A small encoder-decoder audio transcriber, trained from scratch.
Model: 12.6M parameters, log mel input, encoder arch transformer, encoder activation gelu, encoder moe expert_choice, encoder num experts 16, encoder layers 10, encoder width 160, decoder width 128, decoder layers 6, decoder norm layernorm, decoder activation gelu.
Data: trained on short read English sentences (LibriTTS-R), 26041 training examples, 22.4 epochs.
Rows from block 5 of the audio encoder of a small encoder-decoder audio transcriber, named by matrix and row number. Rows with one number within an expert belong to one neuron, the router's apart. Each number is 500 + 40 x the weight over its row's rms, rounded and kept within 0 to 999. All counts start at 0. Numbers have three digits each.
Before each expert's rows are labels from the 100 clips, of 14976, where the router gives the expert most weight on average: "top examples" is what is common among them. Only what is clearly more common there than usual is listed. The data: short read English sentences (LibriTTS-R).
# router: router (encoder.blocks.5.mlp.router.weight, 16x160), inputs 0-53
# up: expert up (encoder.blocks.5.mlp.up, 16x160x160), inputs 0-53
# down: expert down (encoder.blocks.5.mlp.down, 16x160x160, transposed), outputs 0-53

# expert 15
top examples: the word "to"; the word "he"
router.15:525434532516544553520543474507470528447483456543484516521548554504576529521467501532511466518465475514523536514590529512506523515477537430517562514517483520471535
up.0:592555558461401494447495540538528485470515503511505482496550421439535478464451510458536498453535436477552560544492506492482540552438523500520534536478499495506512
down.0:498589473453444542497477543442444502483531414542530476484481588522530536537526532507468488418559468444492589500507476455487450554560515543455501453455550554563496
up.1:493527461416502584535515591447470506490466529530517514480465504543533531514506598575596479508482478443499447530495475505510603483491535452539561565531513538480495
down.1:530467456471478477548556459504496474495554500441453537474496571487511571462507473549498527473520504572479550561537448510456572494486543452485522489442454466509420
up.2:513552542567476558480584513447486502493474555566493425522553490519535520474466472539445573512480551535494526464529562534480516502447441471509536550469486488560408
down.2:518503450502522503525512559487465567496454511474491489501559565493519509520509462546545476491453519474476553552529523480519488491529465528514486505477454507526444
up.3:544494533491542556412457486526502487532508491510569484537505457465522427495514460540468514530497499482429491515464464518557460478419481547594483526466546551401524
down.3:467487469476525428470465523522500464453412516524552470548509408471547440559459478520503458483505570525526465541477545480524550501521518479593545408602564468565530
up.4:474475523438502461531534494504467418426467520617498512453560491498476474520525540550520425525442481467483489541480522535440472515481457490511469542504485475413509
down.4:478521458545561512486474533536514539504476487467533448517530544487592565491497556452420514548414547550536600488456453504502460496528487558559505510461500458485459
up.5:482540414507590568498504569560514433440483553543519506488491468493505557528478567542482510512569524528475492480509600475511463460423581498530481534525469567515544
down.5:512455507458489497429475506527552500515429475495530513548492553472510495480537530517608507452442539509553502543452546502478526485469540523512483507517463447478456
up.6:437502457450574469560483514426478394500505520427459420420458496489498547536419519450490448477461513506493468478522498548525470469453461490478434516498514483599550
down.6:482504483422501492437536422452456514500424467499543513415527439520526455564527460477513511545514499431524504513595531474498455490519461453500486507476469467464476
up.7:512507474544431442531463487522494514519524486524496532497478492513462503472408512496422480556496510564449559550463518434442474489534511540407442474427428491542478
down.7:421475573500501468491475577435546509465494495543535472535475477506510363536540535466537448515463467437506493493436532463450572476519409540490515467541518489474530
up.8:463532511569465464509499495534482503485491474505467546496487475534481507425505457528502533546490454520547515535445576498496503533532470449519568477551451489486536
down.8:444489486545488489537526478420538395474480557473550474508453472520491528474564442514515546494473505481519503498562481492545450511478501454535428476524530478507429
up.9:422438489536492533517442467491489587535481541522515515431558468525496494522454485587483452455483442413533512536545470464514529552460550517542509475518432441583459
down.9:539552440472466514534484492466526540485532505501519494517565446453498507525458411439527489477468536557445475477489432536455467523441479512478410539470510527498568
up.10:542501422499536521561546474519510535550454494552454467532535457481444444550482528522447471500484500542503455462539391520419560539446535491480461427511488529504523
down.10:487541511551511544436542536482454517487535494466385480485435538518475477464491574424416494511481504467416480564438464547537506542518590492517452522463512481522485
up.11:492482518471553499452444533517435513452567516422452488598517542463517538517457552470486480510476493455450478556480502498461574496504507480542444444493534528515484
down.11:601498511488528447524469488484524464540560467461486560459457530434492438532494586458526531433427462455538490485496447437480554498551566599535484496537440509572457
up.12:457447451600514477568496543463425444514514502471473497475505482464506484454521563452454448450498477516478544478477521548592486485451496472499531499483463552491512
down.12:487530491489520470535551479459451500492470523482476510437602513482528441498490485535517481530498448472566569444458474443505442426557535517477575513482497549536413

# expert 4
top examples: the word "you"
router.4:451503459566504455469467473500496498498484490571568543489501495544507512441505466519529506445503554521505412491466486445485515503499464617480463498540459541481476
up.0:477577502490515442488460473483463494515409512460492501556603509470512498514485517462491535504532385515455522474476518515406549493483459489536559512474485518430497
down.0:511479526496514493441467446499550553530503537517518453459469511573530468503476469503459534494539529510450436490508475535485464451564512428531531438465540531429540
up.1:458516505507448472526472482520465499548463454467534492530501445533472485515567521508535514484466452519524494485506497449538526490519502521523466484486423492515550
down.1:441514497609528492519463468593517491511543527475538446545485507541485522466480542514527533562536493507503501535564517510557542470446382506511568480539551490449440
up.2:471483494483515475518516578484500516528494485528438473473509530478561541498418449574428459455426559431542417495485491486441452483560537460464470489462527545523521
down.2:562554481544568482471565565537511521531462486520450530508534561539461520492418425445423547573505571471497587484463477498472427552539504551534444463491448493441489
up.3:472457492547474517511595492444510530452458459497489555581521488489602449530484451491500480505471542492461449509473512542468511520501458568531467561487560461458549
down.3:502454499579546443487496504523474517508495478461459472509515483521505552503459486466497529466473480512495461548430508473438506482483492420518533424482553528522544
up.4:545495479512594498570503530437497501505473488507490487411498523529522571489448439458457522478469499512516447514561495549492519541361503568537562482473541449562488
down.4:663467452511511479491459482476507507514539476565509481549478507549489479471469533488473548459447474470482480541493607495447505489476550512437481451474483507404457
up.5:399558500549511511487445486592544589465509484426499509522448451413427490443541512458488470505537510509418493502562503548431500519490490505449516483473515447528543
down.5:516443476462532541495496455490509547452461525537552510528491447496545526515431526507491519468572371540472496528533499430517406472482520542598480502549513488468454
up.6:505509504559460495478491498543458531473495476441475483545515603438518501586540429465512494566554515438511512471472556532553419415535553457495531451543513481479544
down.6:568469532422492509498490561451467413415537443412520423501519547504513505537530485484501480497467511501500478565535450498507531483489537603449452522456505527462437
up.7:507522554547471500502495398518520547493467560525484526463534462485476505480502457504504481470522477576519524535475469509508458488549522450503516446509481511575479
down.7:543450494478511468506556406507488505490508506486528564569429465484506486392488484536469517494455469539507501531469443552541477466440446555579504465525487497461543
up.8:450532591516519513466517482445452492562489463429422466540516517542518469502474439469467501566481529510495470450548510538530485496466575552408435530394517441531487
down.8:509467533453480502554499545510492534475554503489560456473485485516461492531523556511492487548564516435497532478471543534495469459525507535579445459465468496550514
up.9:434550498487459419489484426557513515490510507481470532462570504420499441530494501518578483547528453516482475558564517478483488491558494474560485582432497505471483
down.9:374478497495467496525464501557519448625442598515455507546499472522502510455463477578555475465469484503487551516487500543511531466547508522521502542489457482489511
up.10:519561546489547445547542514519481452482525495502563503497534460507494526455495574534514484479505492488440503504494505432487548515476564523448499515502506507504449
down.10:535499540552576461498485560457520527526475489556510502560526541470465506511541479497568463509552536563506511396486501494541530527490478505476517479451475512516533
up.11:450530470471459557513565520446518525528483466440496547530479514505445467495515538532560531513529506453452464503478523477464480537459501545514487504462464500481484
down.11:463566479531527495476486523503563513546450491501496527597479471487513425507539438499471496541492479518589496468464535553437527509442491464455461527434478446584520
up.12:517544433590507466488513465505536482488536582539476490467462493504459542487433471542520514459461530466482564506414478512529550516484444501439522501468509441453488
down.12:492515489506436468488453470432535442484498445478549454572521525469503449511511502511459399488473426458510522574473506445489510522492524487464456479530511524490464

# expert 6
top examples: voice: male
router.6:530544511442520525471544473462485512515518470488482490490488457511499496499494564494539563523497484510507466525446477476468484515540487552519517506484507514579516
up.0:497487558522487513587517457565553551487515506511530474443534476514534473489496524497514512528479537514541454509558486486381531506535445575501561502551399517484485
down.0:490531453538469495488558495522488451470494518518484428559540454502572529484508506481538430509441466472433560548559487507456462491535437455508483519542497444509455
up.1:566524551532530441388462484493544537512554459415506532521547473494548497586519476482469508536508525504495436499498474521493509497588495427455540474471558557556515
down.1:577464530511560476527542541458554510503443539496493471457390445489503522510494543447514458526454459546513517529460430571587495502533516483532521506564497496485486
up.2:483478454537508522477465491501494472481446566456563455494563501489526505537462584541482490518505471551517401504452409496493430490487522508482459570563560480489480
down.2:406529537420488527451438508474498490548468505527442472508510435526494527531532514448481488514580510495428490574532575505555488455520517461593464487500436498531581
up.3:496555563452516528455489520532575452478531546473419464482447522484520463454513487471475504490551585484500512431445492505452489504581575527527507441571505511556484
down.3:526528568505498558493547566461555496520511488464517527488512547479522477457484473394511433547480469532445548444499430512567546500513528431458481523521534501465428
up.4:532487457532508528434512554432490465503485495560480494517549439459479493503453500492562499508523460551503522490514497513443449440448441425485503480428462541512528
down.4:499525518517528500609520531541553519457498500585492510520511525508587507485417474552492600461556535455501539518501506522559484515479507485470530484443557491511493
up.5:551462537499461512527498518458482521487478512452414549455513549523552500505423572514460537529556509500489526538490505486461487452583495497518414479449497552502545
down.5:438507503514534492476520509465508486525436478530422544522516489503538435508490488492484480461462428462521560534506519471440473579461577508432500526491492510472490
up.6:493481570539522475473504470547456487464549498481530589499503490434481464437513505515487462467398479380594542500464465430496550414485567479556538539480545531507521
down.6:497460508456498479556456499471471487539515520488466532503505524509545437574574497550439538503543508529553531406439505493494430476470520469539550476489429495536452
up.7:529547517461507467436488448447482499473458468548463475524529511589504506498482491493455545504490495532496507397522467512513472457469429580475526557527470509459520
down.7:473484522435479524544486462437500440514507485512470491521485549495518451470451494519479529467498476482539558556555434446468443502462536502538468434445519487412505
up.8:476570478536504509527434480523526570520512505562495524474482538502549473530568410493473468491456510499499542443509518501522517474444498576508465492465478529526434
down.8:501546562455531498497497577448573464517540469405532466493519453525539450463476465505490533499499540530477401470478596509570576456545489497471589482472525509517553
up.9:535463506468575555480458498493473515534561487492568544470496555488553488458437503475525574571561470426485438487545471501496558473532508502537446484481529398440493
down.9:578464459541470450512517489570532500500457560513452522506522487506470499479508494469494516463460492449479465499491450593504516405536476467508511453542550546483558
up.10:547487519545520474558469453467473514447509490543513490591530525497484503471474529459541462447566466534547471467526517521496453547559500554435485530518486474535408
down.10:577568476471527550555525483446563563482494448408576518521482485555480531570502517494475532504480449535504476451463566451454445504490476456524536488561561585519519
up.11:434525505513560424510484489595525496605495475571507526512480433553465494545482501458423510520529525470500430521444508482498443549513473512518525502461509487524588
down.11:448448523534455480479567455476493545586430522451510500475545564546488485532556501450464558571538519510441520528571446437529546563471480528464443503501569484476506
up.12:543583521525540513496486504492512434481438503520455527527489502484506478548538491496494485512446579436526521448554499466573546485544532506454419448504495491483466
down.12:483472447592535559536495477577458473423515576539506421462493522568495497507464520508492504486557509451447504540518572516480490459455465465451511524490485510501534

# expert 1
top examples: the word "you"
router.1:523531524485531461484506560530459463483566525497512570516485469512592548440533522465475488594551505485495442538441522490420516517537494506497501498530484505516592
up.0:455386502447489494500499482423410510456547496559498576491444497542463553519551578453569540514454474468537465509509538532502535519443453474551455479472522467446520
down.0:481451528457529546449515519483500522433529520469476464504504512453481494454504547538525471502470468479479470512539561463511536532478364493552522496513456455550568
up.1:562461549524509516502471510515496482443570495528452503452545515437494538495467473503518516504475486470445507506532529450516526437454400496403489528497435524530484
down.1:481463490548538505515496440529471560542483482544537498549541528481433469531476547492513491484463533577475413452412489460536549424485449469491529503443529457556525
up.2:478452538547557522521546485504482478511501512455521528454497539499523469588501454459517478490554513517462437469464436494478513494510542623490591507477473485476491
down.2:518507541533568489449517473506517500491465498476537441573488566530535465523468433534519485507525417501456446511561500515498488439465492529512431495523474523530524
up.3:449541500541495506530519423551504533546552502467520479540576416553476483496541591505494559546485544530442515509515549416547430526532474519457473472488501435534488
down.3:447487502510497484496505410527469436517500454449499367506465477478478479542526430428480486497525503493485473449538504488428475527507472462452502472478454507525560
up.4:501489529563526537490551460441440544539418543498551461477521526534527547497414459457543538494517554510526518568426470534537488477540523467468474511438506485512505
down.4:475457511450479559487468493607626536539495523486446556513440466514454545536476527424539465449437523516547463541494523578504589499509489536498603574500499521492568
up.5:490492440424468476510443478571499396499502561490518559500533495522462414527439517535459462453528460511575449511522538560490434505433465547452537471516551444510539
down.5:532583437473433504486519512538521492537483423485497474538550491536519584502584449439440551514416560424471477484450476525535498511436492497528506458505507492515492
up.6:484508521474469464456531504439513470512483480540518455579402541504474433529488532436556472499534466516543455507476470499479476485449486453467515470480468476517526
down.6:498436519581410416503492434576575526577536492503512520538525555434472524513483550426455551510443451518531508566514474479547492469489509502480501464474503521487560
up.7:532473539456432478517486554532475457482565497454460479483530436475565476518480505431476434551522495472533498533513557491471416550513482461555485457485479556478526
down.7:468533464534536569516527512586465504487503519464496503478524534492425493408467500488524486518526513449554515503510558489518442465509491521488405482494463497499463
up.8:508549475514518520483538570427513564434536515539532449485464509556513532457509510479528487535486562512539467486498473466512551551467491451448515482499504521485511
down.8:455443498444471522523510468485549512493511477510478497572447504508533505499451481573495545449509542516430477468449518496513526466485510493455463522459435467437532
up.9:494473545454435489479519566508496551567466470453504478515520521515472446499502405460439514501510478530490501507468515480521506541536511515574480467496536523477467
down.9:450581508509475533474459591427463524520441504468536490435491538437558522565589501476507529447547482503496517533481464476471452481458547568561504486505495478507493
up.10:569466524585481472503476484493456492521490516519530507494471512427537461444508486529514482516457490521538476492466493485491513497505463521465523573552500488423470
down.10:428483605465497475490558577499567522479526481504475495450503516464538544533536410470472462504472505445480529521487552479486504494517465576472422410463539553563499
up.11:561517501511496478460487513535506476485469546471532517510506529509475470508509488503487493475519464466471524484482506534418465586506494483535558486491475407536432
down.11:470484486417509523542503500469530514494474549488455548474551508535457533447478473495447482500553565469493475465512464529543412496454476510484415454487524507550458
up.12:446471493484496551538458475500485463544492519501534504483505493525476526496558485486433520576472458447518519512537478501494508485509569506476470564487556524607496
down.12:477511521537516407534448481488567424467547508466545495494565445533511578479493524474565536561427474538529463511532582504484524526506522441551481500486435492486501

# expert 9
top examples: the word "and"
router.9:479476498456515538507439533497546468410538434505485536486450464534521415483552560496456473496451518557526477580499536510511555466462512550424506486560541499398539
up.0:541454561445488454533496510473481527471439569551527474541525575503534413573507495468483505502497509555537489440526508558540452544586499505431479590482470499495492
down.0:523480501526427508408497510541432492475543543467529446441500579483573500507522445455547482528526501573524433477553566540570522476525564518547555551479516508474580
up.1:499514499502490502547438439489420530522455499516497470503585526462507542459474494518502506455471463482539510481551555474449475491560437560482564535520487503476469
down.1:459529467534517480525580422519528459453474453446535508545497513556505470527454477459432425518489510492558480568463490426507462488525441508524471484528512472456556
up.2:465515483542546519451434527486529509555569521434450505495424480592493480449438538552477442529477504542477457521461513451515466574498483461535456486478496544495486
down.2:460492539533507531471472577543493511506458439500469572491551517434506449564513452539513546514485473480500525453439552452498530521449468545491609504509525481499540
up.3:539502476514452478510507456502532497468496532508446397520510470487501493521470504478598454509470527476557514492482537509490522556471466402595487581440475608478500
down.3:397475502497514510551582550554456493509459505419518451461443486466461531548509522480448559477471489540529491547550510498527438528546462551594471527517525539473418
up.4:602511541541546481476543448440456472562531534563550569485489541478550531465586464517395457487461470517528514511448545412498515527549497494511512560491505451464456
down.4:478416536489454514460503525468575536555548509542538509555540432459528513448466570523449367497505498512464456512521485543541547523503467433541449458459541528430488
up.5:459474472444434443486593509498536426517524490511467501530495486464492517481498553487468494553459511518496437504514510503516481511521479464576491526538478508491422
down.5:515535501522525489588585533490509516492518539473504449487502495474459509513427501452499535575545485443400511484426486459541523457510510446565515484448516513558502
up.6:542473549417499459499568507488456442484482532511471485543475511440523527479554523513501565394520585506515468515493495508456583510537495527455486544465472522476483
down.6:461530536541467533565488509515497466520541479514505464587486505449466504551442471540470539511493490434466549475507433533486460462531493473535458596482502548417462
up.7:467476473549545469531543533536528528483498475541505499498578499451519537449546579531526551525543540407624478518610520587507468560516462438561481441482580517518526
down.7:567503513445440422494582547545464446468467435526508501490506452503492522530479509494591467530525542536520516447545476460559497504425556469470479581477553532520558
up.8:519499503524473569462559406509380538535543579525456573457498529471550413496474534416519512441509532476498499467479522417563492515470465425547569481536521491426537
down.8:520469541488476484521491462459453519508482513469462569499452549464453481569553537549532533485443477466429436555537479536508473444490480468552550481513531510443532
up.9:476472545515497433502478505514447441543517498529436506421461513474452501426483461483579516491489443519558530462428593459524535552491496512421484514536502468469536
down.9:545518465496513418465535532533504497579505422493519516479520478511502471450547483421459444562483533464486549516483522540475533578488511515479561432490458541473493
up.10:462457473501542495516461491515497565580496541533560531545624485523491415569482465562531553522494487471528546511506575410444524553459501496465417555531546480464495
down.10:460532449491534554493435457522513430519466454477483541560551477485464554480538442571524512482485424485466487493475461491433559486559500530453526551485533562518559
up.11:557497483500505551483473431486562451510461471484569440501505519560552515534470559494527497472471504514435525477498483558538527492563465498500538492514494465524433
down.11:451439524554472579483459435442486521458482471486498537530563527396475453512469538474488509495542521534438538566439577470543502509474424483409566519561521543551471
up.12:597518519568520522439491488471514371482527529500537526524534531479465501516490490560601420514487486527521516512477465472551480413513511497467532506544463517534446
down.12:487478452505509513599464534487459485465493572478504561524483484551482502497556511529495435508564437525534470471475488506551509482528526566432489424495525515489505

# expert 0
top examples: the word "to"
router.0:454454540498529468558487523503499560431471540437466532469510490436450535515503518515475488443487481565521504491428517486514526504523508521458486549478510544569547
up.0:488549470445499490471519573540545541451481497512526476514521481541560497570538431387530549519524490528510512448510450489454525544488507552445497594461477500478539
down.0:450511456480524485562550525537478509496536475468532441537516442515455442520522478494444535474483563532600577528511474511457486485533497490448454387464422494477489
up.1:424512486511472488560533465502443447562530477546492463587534514482530524521519494493422496505530544480534493528513454518580494455530514491470487481464532510482468
down.1:545533439512454490523512538455489459450478590536468555513479464523509486437489531500456493550534529541525432569442444486548482490514508467442501424505466514478506
up.2:526504476472480553471507493544535549448529422463484558459443479530513565527494471516444518510536524552587496486476439549537544509423461448479618522522467547529490
down.2:489489505518491499461436472503542542485499532508485483572412451507529551460483583537470520467530487442449464399473491533515482425450479499518510584581511441487553
up.3:574353477482413531526480490469488411516478510501518533451498536427507525510499458571501540435528503552551521508558445550494511466508542464558515494465487520502495
down.3:484507493468455506491524451504504518539516544477493493507495556574528548515524546524379498558556512483497494510530476563603431481534474456555493485528485515466461
up.4:497557493530484463535499477562561496445548515497483479464400472444477533542501558585493508479469538504512553545460527486502458497456535555549514533457520447489422
down.4:517481454515504494498487514483425430505515497507528462480504451533477440552532523537531436476531490485435520492506528496477447435475634462484486499488514471591514
up.5:525526530465498545613511481518539500531458507463484560502424506506488506554443492474470526489463463485579454493444556522483538510491521508431480546501577533573555
down.5:563545541498506473470450521511501479562407455420540523431517476448507435537494458508511519425433459449536431488489519481527537445548486489531516408507546539527513
up.6:538488519519565444456506462523462534517515495501518520522543450553515549481459467483461558474536582451546530524586385485501456507513488454479477439495431526535522
down.6:556444500531492544468495547469510525534499483564489508514516424491473458504539500466495483530568532471510515554532498438492525468551496441487506388569569526470490
up.7:437485437500502523436505523474549566539526548531515514481531474460461546447470588486498509486444489435469426501499524487506459424523490455476485503434497532537562
down.7:484510454490499569502473467502511566549544630493560494539441545482467428521487539546482478519477491554492575463484526429508582577573499521557462566491484548473500
up.8:526482471476503500608431530468486469557494522491516526480550518476518487468537494395562492486473576541503492461504465468540508478456521449446511506514485443509463
down.8:547477489503560512442426581537518526495516439488584540452484462463465532582485528460428505528540473481504494493480548489591506527538502495553552544586560504580499
up.9:486565460570483503462498466515583502542486442515501543450493485508490461559570559433634577495518515585505452522540484527547561543431536409512541499494528478464490
down.9:524492447546541468496473508575491543530526529467457560489535461542480538560503532413527453494569481483404449506461531515429494550534464504524527487519485545559553
up.10:480456564451456516529448486467499528541502483525533467541482529495484485484427512488465522497577428509515489504502470473516459448494519466543565475448429475534535
down.10:516559495520506501504469479480517506444470534471555460432507446523493479498472495446500512457461543500467492542564483468577536452544543496437468630488478530455429
up.11:545479444445574554600407453445481494448511434440504525474547557537505481452522564467521513452524516522488484467483511467474556446580560487548511519482485493469472
down.11:490483446541612576467517531456521439481530507530505477540496527527436523459499504503487529464476497511548470452523538504525504529528537530457514534506476398616471
up.12:490471497539466424508524442509546456507497462505473514473507485508430545458461497520455466432517517530471474529474535426543502490455485486472472442534478538532429
down.12:524489482502496541493423497513455485440483460509446485469473511531496486520529499478512486531551505563515506526564518420437463491491506480532495522471525570454558

# expert 8
top examples: voice: female; the word "i"
router.8:570534465455490452544585526538507506492429557556552472521522385543495463570527516532488500489529407434429474515558496513536483474544513474553514509452508567471430
up.0:562538467509507440520475542496530495475458436517496426400506449490449466411466503516444484474514502547496531471573493469489557481481406489437527533462463487454473
down.0:585448545505431517486451463435429445464515471512499526493494522541468551569441470411491561559494558505495449481510442474543473391565506501480462502507410476538533
up.1:480542456487449463436432466507534458481447528537418485532499506538504522492443515542500526459519448506491567564544482442462491447472479520506545508485484489507443
down.1:487486590544522461484473489476465492483537490535460559501471519509534599497495458537498493508495516587489504481467461517446421515463517449470549486470423470548541
up.2:518468482521599480406429545501516560527482492551558467529499525535508511542510453473517506406448441586550478569458507552412449469462521482444513474512450490503535
down.2:490444510550487431534492571438482447491479490510421428536561509464580432516532533500505419521496463474531517495573533557585498486510533504524507444474421565497411
up.3:503564486414499426450416507468459564527573515493463534459556469457500493514465451457460534467523515454444574504519563514576480451462433540612522515521493494522529
down.3:482476482489543470542425451506502427538511508568495482410480485469374532529523491491531551528456540501527529541505471503469502438515509535505493533443534476504523
up.4:520488487463529511462454453465514524550491519494481527523501473547424467564435427453554430525482453464532524452591569517432508528497485469491405512482491531587565
down.4:593503520520485532507609493495568503550535446485591534529526496472456469525475442496521557498477476449533546503523436465521493454523456505485554472508559555422491
up.5:542492539528492445442510528450553499499482561506635570542456524492487501444496456455482468447559529557446471429540482446467431452468495499503475494450517498525507
down.5:436524435511483575437507460577517544444432528521448492493460456460452511463489564481475443515505431423464540563483595464560489542536466518500540507465570561445454
up.6:500403517499521528479497507526518464472497543534475417472435454419514598444491477469472494528553540421462514508456480526569428521542474494417481592525538445485512
down.6:528442515469615466521471478464473480509503425546546542431558473534501508571543490535452496508528528517516463455507495526499437454497504500474522472488474539520478
up.7:429496572449453507501506546454492553513545477419531500520479432475517482477526506409519479504459385449481611414513543525511490483501486593529448470528426483510457
down.7:489482501529480511500547519533450539525510523576452488487572551440476539464492533495512512482521513454478475508529484421431506476532477424499439541543477483485485
up.8:571499456470526467491515520482517513525534503515448487457487576567526463546532547522449474554581515505530567442444561506544571498473539427479425525446464501545477
down.8:481484502455452505491474480523480509546505528484523480519530516462506466590511503504439471532489465544507503518539478485498480451476454478590542521465503470447526
up.9:530565518517501522495505538522438522510524504546443546463414510533563492428467478518511579583465528478465518533471555552470536517552479484489470542434551504525539
down.9:573486505517486497536507559485425579470463477475534578507476563497457500566497531509506523442485498475527553479563517534458501550493519458507491454569492523436534
up.10:540475445516496456541492568544491483496517479478492492457463443562555533549493482426514498408511403456527438410473442559475513462518463534546500524471545524522484
down.10:508473487435473470452518471482509441509527470467470457488538509474529499496520515476570444506514497533523480532457471535484529516560588420546550491528503473535534
up.11:546462539542488468464556516481356509516521485564575510546488460546497389533502501436566539520518517459464501481501476508588484532515521500513488485465499487517479
down.11:449441477556478523441499456551453547478536506497475514494564540518541540459487510568519511484461433477524439446492432513500516587529518511506448481450485452426521
up.12:541505437541464505481499535463483489517501549481534491520450518538499483499497489483549497452435447439498511523510431461504513503462525558559484433476475558555450
down.12:534528543481462590543397497513484527488484471475513423503507458553495510429470476538408509526520498468534464529525427441521519506500508472496523496504552500504527

# expert 10
top examples: the word "the"
router.10:562531443598477571569535554478539480476510505522462496481454439494451444509612533501575491521516452511549448581554546467519508469572486536475509537475531428474527
up.0:558481456562557484532464464501545483531521576511494496424437509501495507428539463482533494503498501528517547526526579512523495462449473539452493492562510508498512
down.0:524497487550522523472502524458534493507484478462539528461480482486473477478512476600477506521484532397454497563467543498487511574436442529563465456562564553491578
up.1:593571504511505497477494527463477523487492489456539489589409544490526423534484467418442554532568484562482452508418536513543507526462553487543559495493443527547558
down.1:578482503466458455443369491533508501525443486533544463517429433472463441437519422525522451483493516503508486453455442528494553500493471498447565500485493572541474
up.2:524515525538449475491471542501536491509466523424427474454510492471476561518539494526510501521481403431508458461435457422493441485572510465523505539495516540528520
down.2:496467499470445441560489473538472536460524551493473478476562485494450516548455494494542466514524471551519512473527533538524546513539465423458473459425433488496510
up.3:511434486568483460588491487557502511479523541537531463550506471533456489511521471469525441520539534482482560542509473523484466555571458502431516594511566472532493
down.3:488412465492488492548499518503503459449597491515576525491559584535463536415458485505519462517503465570467517440482538474496556411461497503476570502570549566466438
up.4:456479453562452457509489467542506539489519505533499457412483535501423484524489514481503486461482450531436456575459490507527517565485545474504519479500458581534498
down.4:514491479524454464468528482442382505589455472456515538480498452486505532548520563529512576506468531504491507443556499520416498495480534494499487503593505457570555
up.5:538524518540503532502485529495448555488468478460537491397508486492570470472549500526558462558480484513467552617530523471423530472493512490558406509497495580504473
down.5:436560448534533499495518472503510484467523499484497508449479484415445548575465479484516505507466472474481492467515457546386465499456517497468445485450483450524473
up.6:509541524519510534492482451481440537534446492490597479517525467455541509462563560532508517429470552458488539528509578507513504466486529474556456495535449543491514
down.6:499499518456518520486516570450476539532449422549447470405521548466500522490494554507520476440482402503486544519523541561532552521476522557548465468526515434486495
up.7:494454470443500478456469479445476372480511483558479474536469506500514541501524508490469511442441540545501508480479458432483543456512459490417466530473510514408508
down.7:471454516486535485458519460599512477496488498481538475435454392450513503542524450500540482566494431480511494479476559489468518500455488519488481468455559429572504
up.8:522493525473507488430456462484482433454447508566519478436468525429512577479504468540480517494504511467569488503479511517507511520504540478501569480534527508511454
down.8:491443514528536503503552483463506514488499487487584523599448474453449547458417488481525503467509502487579538513511502456538537524552532543438498496449435446479485
up.9:531508429479563456553488472486549450506500516505428539505455447532528441494555491534516476515499432466539482514457553552466480456565545504550498450522541537535417
down.9:520530463520500490408522458548484542459534509485507487504507565527602593477463440432459470533507493507521441565478513550424434483588461495526390454520486447522532
up.10:488523557518559500505550536502520490477441488456539456529499489552441474462512541566519498473501486454522533522551501468593463555509496522440509491563455578488436
down.10:449524475511422431441459537523498538483475501525493506485490543454525467441454500447546471481400537458501514456449487529504541597491440544464534558447502539494506
up.11:485474560503432512511479493547531524576465454494501490504469588528517552535459484499472536506438504469472501600511472578542460526518528521496497472486500572504431
down.11:482473543531468503481453455408471606489418502516540485492501478531516456574467488518439492472515510522501545507511525552513509552480508486504594501506505518556502
up.12:533385452520566471513462459492532524572486504473488443493536514484528481434498433453421529503509513495458430530539418500515498507546533540550531484473430521504492
down.12:495498496469518538569453492409496534420415521576474496489472533573480520507504443454501459494487444547566506555559530479525536546472478522444467503408416457525452